From a checkpoint of a small class-conditioned image flow-matching model: 22083 training examples.
Rows from block 2 of a small class-conditioned image flow-matching model, named by matrix and row number. Rows with one number belong to one neuron. Each number is 128 + 24 x the weight over its row's rms, rounded and kept within 0 to 255. All counts start at 0. Numbers have three digits each.
After each neuron's rows are labels from the 100 images, of 14848 (inputs lightly noised), where the neuron reaches its largest size: "strongest on" is what is common among them. Only what is clearly more common there than usual is listed. The data: telescope images of galaxies (Galaxy Zoo DECaLS).
# gate: MLP gate (model.blocks.2.mlp.gate.weight, 768x384), inputs 0-95
# fc1: MLP up (model.blocks.2.mlp.fc1.weight, 768x384), inputs 0-95
# fc2: MLP down (model.blocks.2.mlp.fc2.weight, 384x768, transposed), outputs 0-95

gate.233:156126114143143174098131126109187147148144082141135132157157124148128141130143137159103149135082167113109095147127128119121132147139125111072145148175123144165188186105110126139117152123094112151138104112115087098139121140164156183125140134113155124094127134123132114152166116143107130142
fc1.233:095127170136125081151129113139090108116134165129140162095116141092148092153126126077131083113151101163151146107104134120120154152088141118172132109106165129095099111138129120115110092118149141113099146151157177074097115104076125110150166119089129119167139132126135170080118112117157123126
fc2.233:077129115117126139163134115092155117149147097130092140124143116147123163143143110125110129128130107125101113106118143114194082184134130142147127130105095152102122107106152149157134094102113090163115173140170092158110133147109133158147122146121114136158156102117096144135129154116143146133
strongest on: edge-on disk: no; spiral arms: yes

gate.62:051154163133107178082127149088117125115147140116127133134169161120128141177114131128156105103113148139124093127140163133140082121111161119167138121132148175125126113137131162134084109157130152123128129128106106145140141151152091150105116138136156138136143146099104078149148134125133116101
fc1.62:171096104121116118117139108102111129132062116111110148094144123119146151111063151132132113171135092070125093118160110059128105112107101141067105113136134084139139121125111113128114147123131097133142130126161154143093108160108124126104088122112134148091137141191143117123122116111136126138
fc2.62:130115096162139158110125122170116119112142128133111117135155128163143119092087136155106113178135111139092153151129099174120139134166134121115163183134124141116113199126130128144147142128112147120140130182110139098134128132160106117093153149164133087137146124131138119116119114137115093148
strongest on: bulge size: small

gate.388:152099145145130145136099123104153140105140109138145106122135085159100105107136152113132122129126123127098166180132146148115180193097119110127124135138103092120135115130131123151118042122138121144160169143150074146147110167101199153152118099119132113126138132147133137104105135144123137137
fc1.388:128137125117100107140145119113104130164150096143135117155133090121165145125146122121133142120131117130137113144138154146148162140142101099094093131105110154086059142116115122090132091125129121146118122120120101142124105165143108133093109159124134119131122123099166127092107158136152143126
fc2.388:123147140156106120174111110142144107100110135115160147118120177115127150108127117122150142129103110089145158134134135118071147134137130102139106111106104132130171103094143106150121111137119111137169147082170136113137163135125131125093123110139108141131094104134151134129135077156126150113
strongest on: spiral arms: yes

gate.7:121134114143102120153145110111079106161120143138170116146125163105129139139132107146116157104104112107136106121128122138141140146146171141141095143094068153121121123129127131121129083141097170102127127117137125085134149097155113093085144147109163124127130127131175162159077125125140075159
fc1.7:109120124085158113113172155156114114118135154077154159111152099173137120146105116127125130115145124111153083119187070136107146126082124101126120136145098139099175110116152147129134113141143134083123136107116120158158129083164151127129126153099104130152087135137171153157147137127131148146
fc2.7:162082126118130172126097151142115114076097171130119141163116113094132103116059141121152129131170108154153131121158174138112129143145075131114108117098167141115122125105108115070135120119142165145168145140087131152118171135149103114138094100101138105120102125146122126111155163126113134125
strongest on: shape: star or artifact

gate.16:125141090121148125166089125120168126134098136136125164085130132123096171146163072146077203139126103147142106141136153071149171108151151121109129086139139131104162135098135117113153119107104109132101149127162116117130123108123136090187104093142138131140125075104094123150112090141113148079
fc1.16:121107135151105142123099121080147147132135124120130132162090136071115151144152102161139129155149138119155113143137133095113142096113175129112126169121111126102076127117153140130081160137128115090135096138111120145121158090075135149085122127106216152129119118138143135115116161143145123131
fc2.16:134152161117141099115141094113110130141153118122171122162148134133149112126097107147119074112120107129084113149141147101152143149123089104133139104101128139144165140132156103129177147144078114124151146146146126151098111112149128135131147134176149142115121097113129160137143162110117112104
strongest on: edge-on disk: no; spiral arms: yes

gate.181:113084116122133128105116112153116122153097142151125153148123111089140122116171119145140099138076093132097141146180117110126168130140117130125146138098140113102123123112145064094125115123129128171104143134133148154111115125116123095096141159152134172101138128151112133103171106104149164169
fc1.181:114146154139104137103153157141082121134105168143120134141130125133144098111149114116111099117123087161129166179073136097129143119161134119112163145111128118135132117087152108115071118141174141140118136126147161155119153132128115132131158154101143117099153126162122134104147091104148149156
fc2.181:129078095113170139092092120134126109116142063134145149140120099132133160112129098113170148143124121143144163140097132123126114149119151143086096117127137124160153145157103128149193121117107166149178106104092147094113086101128132121140177109140113130150156146157156139124146098134134145138
strongest on: edge-on disk: no; spiral arms: yes

gate.708:098156139120098146122128100147090141154116119132151100136096118111114104158138143090131133159142112096103114174100148131099145127137106118108122146170154137125165168097127142136101145123137137140165170129130128141115132172136126144123144123125128132117127120137113124140068150114145134109
fc1.708:131097121182162124172161149121154139112142129160090087101131123141128158146145109150132112149105111126187131106197125086199131127107139132139127166123110145140103131146142145102093130127121135092113078158107127140141182082151111110151135111110119140134127086179106165115153092176140134124
fc2.708:132083083116140143104177148133117108099104122117144139127133133126143086084165124115100146103080147130165110169122148142118114104105141142133103109137151102133123112146126129094143116142119129099186086145116131055132129143137130087175160088089151134099117111119152100117110157126146132105
strongest on: bulge size: small

gate.602:162130135100138153135103142136173142156105151135100157145144124141135126147113133114137135160101141094131089136095125172144123103131141129158079144154116164057152146098082113144126120190113140141162132144109143120155135115149116143113132159116187134099146136102153151147110138122089114183
fc1.602:134144184059111149120192140129121136137118125086132146132130163144151149124118129144143157114121146119114129141158116121115133126176141142123126100108147096115126056128106100106101098132147121186149143137126126091124125103137132111137063124105172122136139137158126121127168143118142128120
fc2.602:156109171145072160101121127122152116141136098127122118147139105175117159090120127143122139094112132157153122141149130166123118138130128122140122091136141175086124165156144163109112143134138124115127109194140114132124126145160127115125154126088162111126140104138164154190127129087118122136
strongest on: spiral arms: yes

gate.104:074122105132128118152107163128145116146130100131129123110140136087155125116157136149104106122079112126150140153104125166161106121089136109115150112172132137111132142138138138118128113145098135157114108121115160144144088116134139123147108136095114144158120120122141121115141172139150103141
fc1.104:149124124125128185126176126119133161107161185123105144154138110132108117146146142145158122144107134146093140106152142111097124143124127152125119109128163157102103132135165147113135169124125079143138144162128139127162121161134114088124111180110070091130161109123114103121142101090092173136
fc2.104:094143162130171125137184121189096135113113090090104088151129124155114160130094123103136107152111140130129149160111145149193131096166145105118158139159112116127139092115174158121155117111168139104126142130150098154117098165170129132106093166107118115120132140105126157107174162120120145153
strongest on: spiral arms: yes

gate.145:100138109114113119115117138132128169081114093099144115136116132135118127123111145147136119150115134124137146133139136123163176120156133164102127093115093174133159083123141131113140140090134106145148192115132132152158135123139130105161110153145160114171147124121123144107079121118126111171
fc1.145:135087111136107159103139122124078147134107159127166162114153123110117146105135110122106113133132130128116150125092090112127112104109121106141121145115113080116156216114180113143159130163122118109128091125113104109145108122138108111143146107064100167161097137164132183174139155106114141108
fc2.145:155122144178104130178117086142141095141132107141124141129111161129146105123146074155133148135103127125170151171128135155113142162151115116097096144139129108150160155158099152138151117135098139152114126141129146138128105131145114155103127130146157188148119093118110176073113129105073119139
strongest on: spiral arms: yes

gate.420:168121115133132147113160134114126121150124133100137072122156125131170121163127111134148103101147120125122113111218128129145115092094135195057114092113124078123136109162119115132157126102138117136134094135124103141170132131152176153115070129131161130126118171130087104126113144127120101107
fc1.420:203126102138125166100140152105105087168088149126102110102118126102167128126147098170153123117112146104097104177162157073144104117115150138080092133101158095126114098148137121148148084139147131127146124123112133087181160119098144168182110108167179117153112150147131118126121156124159111146
fc2.420:104095112097122112119159162151128118138127138143145151115134125166161149148132109129139159115111137146101119127100125153095127137113168141148123152121112123144129126141131127157176088133135107137147118124130124107121118150135177152112179144156126124148135178143125166144147125106111125119
strongest on: shape: featured or disk; edge-on disk: no; spiral arms: yes

gate.298:096176140170135100106162154166155168144144109096146109140173165097090129128102087122144113137115101155101125119153115132115131118122117112118137136118124125139124112183117121107176073151166118130072129128149108159129126134133112137109131164095172134136159163110078106157123130103129134113
fc1.298:132145118115145113100156130133117149166150154081140127106137169094132118139119115095110150117150090116106114158104149150127172109135125150137130157160133109128096104137127109128164115156140143102120113118152103125149155128146101120148166156118131133100157093123102119123114133122140162119
fc2.298:156114120130167135109130172148135133121113091091097089164156148083098135102149174114128107118161107093115112159148148130117144113127149120135121087115093175131108101180106137154121136084118095175150132177107142131136141104178102141108096137130111140105096131120157138099147062160130133121
strongest on: shape: star or artifact

gate.652:109084146204134074124128129118147164162158126124127113093159087120128115139131127149095148193132099144149152133140107083135147132127124104119068124133152177111092161139150118109119112145110113115179102135148099110104121124070080131121131165091115192176156123161153140155103134121086102122
fc1.652:079109150166150119134108116144155139116133145094126128141112116155101123137151166096099118154163106113136150191144076081128161091144125148131113131120126124132103129126134101130095092102126101141136098156137120179093115157129132145116144116162109118105107126143077123147107095117081105146
fc2.652:155131113111131138111121142121114119101128132123145140137112082109111081129125164100147114094140186156106138152104128074167141187129191129147083092154118135122119149094139117126115119140155117134157140147071147118126119106146164124169110098160108172129083117134131107150097144113155115127
strongest on: roundness: round

gate.581:124133151162142117145120122109126139110154150122126108111114073133117162106123047120122142161174121154126141104206117137127120158120104164108128148118124100104176139155137125121104108109114141120118150098144154160104067124140103119101101090139109156115151107105141113110108096202179165128
fc1.581:115128107166139135121121137134163155126142157133147107057162119155084164116111143123133137127142131134095128085164106141106110150111131153110122147082140143134186168069124120114146132132112112088146155134167125187154131094154180077111167094157140126119130139140179124107121157147107150145
fc2.581:145146085144116092115082150120115113161144103117139163126140158126124130142136079110137142111125141101124137092119131138117115121119143109105126133110123133138097114218109094144135166153135192129170123128179140095114135116125108110179129141117118113151158143086100148162103151191158116113
strongest on: bulge size: small

gate.625:099123078102154144149125097133126089106140138078112141115159150091093140074138137144126142151137088137122075118121100096125143172141159121140161157120138150143129192196132160183127152120128108139157108138132131092146165133141122156114154134148136091154140108094153117154171151161102092081
fc1.625:120147137101082102124103172091151133150099158132125084092162131141147163157172134160139117138124151148125119144132137061077110141133138131133110133159125123119134154109143150119140094106123148161138107159144145087132152126092109152114156090127112138150115144113101145110108130085143125122
fc2.625:140171092138137102119113122145064139116199146146143133134096098143116123136146100113135130128141105132124118128126168199113127096139138147115152138113118103122133087138119089124149125122164179161080124090139112121120129163109146126141116116126080131094122147116129108121161097147120129114
strongest on: roundness: cigar-shaped

gate.191:124096123147161148103124121132155133088113141129117144125126133145110126116138160142162179097116132140115118115192139144151127092114138126137134144160142143118115139132115129106116078146113122136150063146132134123079098148073136122125125135119133141123129150139093136129137147098076115108
fc1.191:116131139121128140156161099120145129167111151136154132122109142142155171124120095149147158119167112103124134104130110126112167139124123134117099165152150113156136117103109183100148128104092113167147097122114144094127143220112169091186104115159103134128122090136127120089114138117106123123
fc2.191:133098097120166142094126114182134139144126144164122132150134094080128122129137173114179116149110145139134153138132105072137141160184130144131139127106143140107125107146157152097097141139151146113124097106138142151157163123107119138180134134132128131089173123157123140129075098101151178158
strongest on: bar: no

gate.24:138163105125156154143146125076137120143105140099123150160127114145138133130134145112132143100135102131120156160184121148145169067148086139135146170120121108139127119143133110118119128131056113160124119125150102139138121139109125171200170108100185091122110123099186132098123150126172104186
fc1.24:123190170141096065172133107141130121147145151124059150163127174174108149094145128125091137126151160186130128115139169097155115119101131131119109112152156149111147104169101117115123128118119144131107136096103095118138154136140100146131186149170115132126113120095150094093153137112119152146
fc2.24:163205162132134136144137142139099120108132129131104127133094102060148136134113120121106115118097130089130117120161095133108120130166117075110130132120133142106155151170130160149117132142126142121135148109136119102141140133107108144198069136168151132148110126116120110153058104117148086119
strongest on: bulge size: small

gate.284:115141122128121101189107123089141128147151146132122132141102125137130123154138126109137148148167137144152119114066121098144113170113161122132085126123111111131133126108097119118103122181097119113122123175098111111104103140156139143092144129135155167103156134147110125106100109141123121129
fc1.284:122176164128142165115161165154150120110144144096116171125152181143145176117121122170094169133116125125083116162150157121163119101140145129082128109135180150151154121117155105167113106139135132106173117140127146108091135124122117131130142089140180123134116119158168124163127102145155161114
fc2.284:133111123136131141165081127125076123145153134121120128088105152108075151098157110128115118130144102102143088139107168104111148182127102119119110136096101118168147194115095143105142154135154148120120141105141150107147147149131138146144099148106089106087176121161118162151109092156141109131
strongest on: edge-on disk: no; spiral arms: yes; spiral winding: tight

gate.510:142121093148118146072096068113140133132156130157128168119115182143113106139178142120094085123121114126180095135131178090158162082113143155098112136123092094139155155129135120150105106137145153070146113094152118113150154162144082124104169112173103121130115148153110193119156165147126156128
fc1.510:147151107146133103103084079128156158103157164096125175145141152117114158128182158143105096121106104117153084136101199089147148070127091128146094116144168166101117157097103118145151154139121134105139144088132105113116108126122133111147201165149112089144131149131137155142141172113152155150
fc2.510:095142182173145135117131142080137109168163096138137134142139128121147119142117168139112145132144103151139160157137145177131120119176145143121093120131090239136115150118120124127083137121124130138111101171130121102137132156122093144116136149108129122114143137144132106119114147127135112125
strongest on: roundness: cigar-shaped

gate.363:122134176123162144196173104111104143154115173141113089099105084147151083097149168129110120133082115144127140147157138152140142133109099120097103117077136128093114102125124146106132134117157137163093082139114132150119131176088094126108171146139115140133113165102138137151140154083130127179
fc1.363:057104130139144121144136113128157118130084153136152106114131143129121116110141165126122168146114163165149154088081158200115093136152124128143110157126075145114134144160189139133120136125204165150127109148132139113141135106105126142138157108146109128136130119113111117143088134119117123139
fc2.363:141100139109162138144155120134114130132161145090142159125120097100139133174106108119093147148155124141151119132168083082121161106173150153104135132134096125125122094148160094125116132145073124097130127151122125131128146143141101132165101084152146156120111108106122142115149123113108125144
strongest on: edge-on disk: no; spiral arms: yes

gate.22:193146137138139128121095131160110137122152138151122165128122132142105134130146148148115086128133139112147039105038153104150140145130130096106142096098149127128151116118065135118154142152137079100148122108123111134138131185129134114133082111110131151120122149175086077114100121120134110153
fc1.22:183113147089111110124135130144097124151152152164106165188137137113129102126148116168119101097157120136120069138138129106136111122155126099134117126084125133129152169108099126119139133105126135109124138120154127102149135162126120111163146120141075136110147136155114149118097124110100127091
fc2.22:167107145088144108166096091143126150071126098181120112124162114096093124130072141122128147137114119137075149120125128186077083108117160120125165131091134117153106113122128125125180163140106119089132130160146107139114148098110154177105217123100134121100143109071105165127152118154145124127
strongest on: roundness: cigar-shaped

gate.755:115136137088109103094110145169100139118080115110152130110101166120166086122136116135130112130146132121088123120134144165115182117122103163120094089141138128097125180159068142122122169111158141179128103134142106146162139138091110153104143078157149140128091138107105126138142103142130125127
fc1.755:137102162139098131108136135148143097127135115111108149112137137113177138153115141148131154182142107132178148095131127163144104098144103130125117179127120139126170109166150165133180127152137143122123128105086166145125143136114118111143152142167124110128116129121125144127131101120094133136
fc2.755:150114063103126152144123101127125097139098117122114101117106150141105120152148071114128139100136138094108150119186123163115098143103145120118122113083139124133130117127110114132079120114153150124171150150156108122113118141117160127162120129144105107131155118094107147117152081146113152115
strongest on: shape: featured or disk; edge-on disk: no; spiral arms: yes

gate.277:166134119140142126162123103125140094117138130138154149111142123093120124105183172161149140191113137146170123149123107126134171138111159097166108125140092136148131179127116105116114146123115088099147122136105126113115113125094098153150107129117111151125095074127126205158123130158132135119
fc1.277:135108058087084128093134150134127154091115120171149126166106095112189162139111118161149158113111114177182118114137156121136133161118133093109133120132111124163162147078116100099140122151146151106098156133156112161097101103142194096121146114141112124169107150108127136165097124133128199144
fc2.277:118162101138121156112139133095138134127178124144190152110077128128108153162165158150101105136169109119145123124130074170122139140104140138142153129134087116108123119109095156160082159157097084163170129142153150118149143102155062110121117134151154177122137145081141139153145135139198126127
strongest on: edge-on disk: no; bulge size: small

gate.15:075088158129137131108121084134146163163131160084123133125134160129143134137157119148094080124112142116161078129112129118078109131132147132114114119106094104163094147169068132119127093161117156136095124077170129146135156120148117087136096112142118128106132152133172137100146109145138153100
fc1.15:115091126163090130133138138137186142138089121148156096135109178138096160140108120159145095118146130116124099117112151152109123167129165170150133147127090065123127125171105129152073112132108151148114146135168092177130117109078119108112119113147129127126129158147115127131130147158120119132
fc2.15:114094117096116139136147109150132145139126132103142123112169118093130092173108138116159130134103137103117136093130158103123154132147143154093170156082163147128125137178083121111094146125126131114160136142132148160110185164124136098111181121101105123129096115134106111123078183125156123136
strongest on: shape: featured or disk; edge-on disk: no; bar: no

gate.208:107139130107142085104120125155121117094119093120092155137121135146144112155117171090151092130122082132110125140098129121123097085162110158166107133109146117122170132092107127064151154110134165115173109156119093142133144115132136168158162112141116164088197083111134122115076124098140139123
fc1.208:110129154152135193141115076073135110133095153123145133117141125100113132124148132133089165105126115085108154097160129131117179160138101137129140115129118126100127136128175119192142078145125105140111143110113129151123116161104077072095104113157121108127135153148119108150156116167121157138
fc2.208:063096151109144149112143116136103135126143176107085185108095151187127147185088114123121141110151138144099161150129122138140133129097169107115150129120108071161171112148131161144129104141124140140163138109120100143157144152127070138134097146159127104122111149148109122087185137102135158112
strongest on: edge-on disk: no

gate.597:126141152142098144071136140167154153111183167142132170141109101110137123138135133152138102144129108120130094132145093118153131096125133147108086188108137172145170166134101121119160118096114132147152094140137143146130139152152127136125138119172177121160149149129152152137122149156105137090
fc1.597:096134112106153103144151138153107119122095127156108111157155110113138177153151112102127132099119104154123093141100110109114107140108144116106157108090132105134138134100128173075092132144147150149102112119163099123130139121144091141114141146102104118124155140091091100127105126093173135127
fc2.597:154157143141157143097111105105153110103124112127121139121160176141123118124081103171123147099132121077110092108128148123172136119099142137132134134147144147120118099116126121147167147128109112154125141101164142139132117138148126122131109128110132116161144102140162120117142066128130095118
strongest on: roundness: cigar-shaped

gate.435:104112128078148115184126115185108121117150140104110147116103144130111139115078126123100115106133146083155126173102112107143171112119153147121083144144080122113154141127143153105190127119101100107164147102131150132133101139102067131131144124081179137122091090105147171121109137161102119115
fc1.435:169110133146116135054107127121164158111134101101141108151163136105149102112196180127126165144139087135117164083113077170119099134106126143160102127106196108157098069127144122121137118133136128153133111159132129110121118142109192128128134130172120130146156182140131093125144101118135112126
fc2.435:115195163132122121093133146134114128135128136098120157156147138155146106138060085149071128194134135109143124134120112167141134133142194151145116120131164175122089117164123144165099136151130115131171122161113133109180169149153158182125102149151143112128113146107125110119128086108151114131
strongest on: roundness: round

gate.171:132157169083160175135071108105119152119136139138189153147154144137123113089118098119152146088148088135130097123115167154146133133135152118132130129138140110164124115158117144119134104104134097164160143101162154112115109116092091116095138123098173112128110151094173079086128113151082150117
fc1.171:165146147122138105146113127121140124128153117156125149157139101126118124102091126120139140163129129145129147123141134121153112159079135178119111127148130108117158161131113146178115159161121144157143154133116133126123145164092132118046147107117161104099113102134163111151155122168102086148
fc2.171:094091082179092173134135125127134112119176117130101122114095152133160160171085119125137129133157146165149139137135113108137119112130127131083102169135111126163121100083154119121121114159140095125125099141154146131100136073132134123119107119116114151116131121135096140110114126097171116089
strongest on: shape: star or artifact

gate.765:112139138148112118112103106150188122117124115119117125132143140151107110121110119124152149103114095095184143069085130130149118104091083084135150129128135133115089119088142123167103160128085142117092133100142143109131161110128136166089060121147107133145121092077109103133137152142167140146
fc1.765:128108132153183120177155146112082111153073146100168115150103122120123163123135131152127145129128160125098130183107140116113111096127129132113092109110147127141157137142156121124145094086110127158128141124113087104112107138114115132139150118145115129119113084154138143087130108156072126070
fc2.765:058096110112124121116133156112148094145110134120149105133157143133150111154111138120132137210189137161114125110109121100118077090111113152183115119126097089135122145139176128132092088126112183214158123157140155124119121116122145115105107098149119146179166132150110091120121102106110119110
strongest on: spiral arms: yes; spiral winding: tight; bulge size: small

gate.507:130119180135132149140102130144119115118111180155116157119189083186095146167128090110105131145190157120126097133166110127090141148145106121135126118147116091194090148127135130096145177124112129119120126141148119164142147141126147094158143113108168140119165156118156107083121096111090094153
fc1.507:141107143140157151127127075161129144116159135172119139089147159127122121138139169142127150166154126118115157128148144122135134166118097132137152088146147121135091128135159079127129152111118135059103171074130110139102166131101143138146125116107104125116111116136120110138158163165159123162
fc2.507:147123146109138100120101156142138138123130148094127164114143154108115125129083102171098064127088126119123129105125187145109091160154130129114111124147165134083151110107092102109148155125166135139143136124133143195121091131163117085160140119116139115063088156095148144104167152076110110138
strongest on: bar: no

gate.408:117127072134169105095157085116120136154105118163108137121168159140107153118093150153124116146161101138112117114122107093053109124092109111075134123116133088100124149101073098129144152107141166079150136162088134122080152189132156110117102120123134117131127130108083145085158121140101154136
fc1.408:098094194122130090132153112159169152180114125120110134121156108142092085159102103158124164129084124096154130113146145163133131142123192172144119091109113102098114078151145120118144113117127118124135162127133108136127133140109137121113148148115126085141149133147130115120159086120130162170
fc2.408:132107130119111154135147045129142116132096174112138113113125153146121130107150093105124115145112131132131122129103157148119122088112112151104123144121140159106115137180089142097154126147106129155154092074145137146143142110113139121159113146152124117126079166135114114167057126144158147091
strongest on: shape: featured or disk; edge-on disk: yes

gate.594:108107117115104093103141114112148175095123131135086152140116132144137057102116131157138153131138104105109118145166111109121134153084111092160126148140095167053140122102177133125128138108109161148137104128146121107147140103141142148174108124161135176107127074092099120184099110134171118112
fc1.594:117119140118104111122141129108152133082129113085149121148146108127107109114088148155129165113117155121117141122128123120105122128131156097169126104126107142126124130132109184079171117101136103104139104153153125146126125167122133121168098084150115107086147093122102108161110164109120157131
fc2.594:143119108108107145071150131118126146141118091145147142122123149121145126156153097128153140136136129152132177110152122104125172078156138139119141125134143099120128074132148131119099143131152068137129132125136145074103193154119131084181149118160154121102166135130112106152138123125157142104
strongest on: spiral arms: yes

gate.76:138136136147150123178117086140110103146113152137110129138120137128117158136132142130150124135144101109121066127114125151167147096117133109111124092153112127109181145134147062087142118120180125138134112098144125153125120126106156125160141089151104101141122130105098135127154124126091136199
fc1.76:124148110139087105087145195126178128102138107135125140110160141147100088091121115114112128158126145178157168126148158118121145148113111126126143172109150131116118099162125147147120110147091175126146139163145139081142127169129131126098101141130140163115130122159142157153122136114144137056
fc2.76:137091103167131110091123116105096104128129141130127160123111153092153130123156142145106125117130103180108110128136132125166150143103136132126116138106113118124138164088135111118121132148139103116080121147120143139137124109144093123174093132094154117144129101200172141134177167165161173124
strongest on: bulge size: small

gate.601:141171148119111131157126157141176128118087143090123166126085147113081085153135104150140150146132160111120125137131133074168087122119149130105152122165153127134172108146146137136116105122091111142158168094114139151134159142163124110134121151102124092161158147106129128136155098114135097118
fc1.601:116122159134138116167146140144165102128112124115124158122144135123103117152134153158125146128140168100093121137175140094161094109150134073102192087122117103116104130123128089136155132131142122126145118101107153116148125122155186124145105141137148143114122179118131123132119132111147127163
fc2.601:143166113169121142164135116144154127121169128127143104127146119118137109150107136111136147143130132131139138114134137158133156145155147102116136083093129128101121100145142121129102142090147116092127124080122138118132121182190113114138120122091152163111149164166122152110099123130193159111
strongest on: shape: star or artifact

gate.591:111115146151112160117118123115158116094106107120096110135107130123129093156106094119100108114155133152121080149189125112134082158112094161122085118142169124136103128111125157132138123104098160118113134167123118132149087114126140086135139088148169155155132118136122121143133107087151130151
fc1.591:085113161114119132158137110140133127110133144116080111150132136129114084123098097063109111119127124140123119163208115096140143149090092162150145092122156120123136103110152129136120142113125128104101165179140149162138106082129134111135128115161158163126108158110105128146158124093136129136
fc2.591:112105119170144163103104101138112097116132109158191127172144127174132076112151126108184157132121129128101149159125126123090159095071150108128134117133139118106170117142128131162137105132161102097152149109136096140168101158124137095103128155114105137118125143106125097116128099136085134071
strongest on: shape: star or artifact; bulge size: small

gate.387:111133166108173169178147124083084131141085125159104106132138116126149102126148075130134098121168109094123153147123106147132108122114088106133141114119120109162133115138147111131134119123130194127132144112085170159163109140128132182137152143118144141153131157157111114141143141180153113163
fc1.387:133119148126131129142112158148097111128111100150124116103165136117111212166096140106178145106142129087121143142149115106116072166184146158176155159155145127120141135168145103185163109162148148124108101137122154134139131170103149159101123129111114150137098150143122113153078102063143148124
fc2.387:122093101167119151144138090090162137129079119113104177109111118174132146095100148125145140135114110176124161113129117162203125081118154125115151096143128120100159097146112146158152138104135109120130130118132129151137110108147156160102160126110085113106088104107134140131155205106144142147
strongest on: shape: star or artifact

gate.51:118129111150146139094179103179122142122123136156120141141157110158140137164150143131151121152117129136130113097106169149127133157124186113131101112069114162101096135161105168139106124109110137114109088143137107107142158156143143162108129114153132092126108129161108123128133105083098120121
fc1.51:094108129144152157127097127136152156117138127131154154161166135130108099158150130068154161144132125171146117148130153111118107130111138113120140129084152138112144144127151109093117125115123134150126151107097124151146110128105098138143144155163138093160116136130064095156164114116085148137
fc2.51:132059110088184128107144142089118135143135157173118140148128145096127098080140126129155148121118156124147136165174131128142159137124091121128111129132074128130149130154130111119147096132186154161085146122147098090111129166143132151177079123197131153149136121168098133110107165139114133139
strongest on: spiral arms: yes

gate.367:119128128123106150095124156109115120139164120152149162151115143138131108148103155108089147149077154152174113150085149134126152073112065183103123144122155075101159124144140135114147104106120113144137127110150121111103100131180149095099105140124107119125117126134134147110120145151119146146
fc1.367:107155173158118100066099146104143149144115161127149131146109116111110102115156101131130177161076069154155139103090127111117145162123102149140097175133106102096150169147063149147154153152146143165148143122152152149151113101139112105130175152135151087137116150158122111112095122133112119161
fc2.367:125112160108132138150086145077111159157086118149115154100112188159144143106108140113106148146131146137143195085118125111124138158155107124136110144107181147121121174109172116126065110077139160141121142133120142153165119116133151113108146137094098166140085123128144150136109161121157103126
strongest on: roundness: cigar-shaped

gate.227:137118140113089134135141135136152141157150082179119116145117120175086124182132157120082178140122144123145092094138123148144102131120133138134135137090145107156144147127124105120131146156103152124133141150115113124135106167146152056144086157111126148138121148132081132137138126140106124144
fc1.227:110128131123110138124104146122093110158117125166103143138126131156085100151153179129087151144113129153136127120134121112136070113171164135151137156103107094140114151173116119105118157148117101141132154127129130097136117162131108061163083155082164128123112134135096121139162118119123158156
fc2.227:128119122120131122122113115137159116127162117124152149146185147152144144077110173172114141134095072114159117177113179101153128130155138143084149104155141101123120143120176126088168119120087115178130116128088141166074095133098137139144105139107111148163116135131157118138138124134097142115
strongest on: roundness: round

gate.674:111127165134137133153087115132122099144128116085146125121118116128164200168125122171110165117125066145110092160144134113134126153130120140173171157135122126142145154133127142161125134126145160111101115144120133072086154130131094131124142141138101135123153106148115120130132124104149117131
fc1.674:110156144122103083117137175163132159146136145123174117140128106104084125135135116085109120104114165128140124164152097111140117101125123111107126074105147116173184081124102122114135117124081129161119156141127112150143106117115100128130105135142101146165099127148120142139127090133140174130
fc2.674:082141128089124103134134103137133128174113117133145176115123114130120119137113080141129140173113128096148115123127163139146143109084133151156155106138112154121130177204147108142118104145097132094094140119113099199147145138107163108135135140086133139112119115138138126153147121144157115121
strongest on: shape: featured or disk; bulge size: small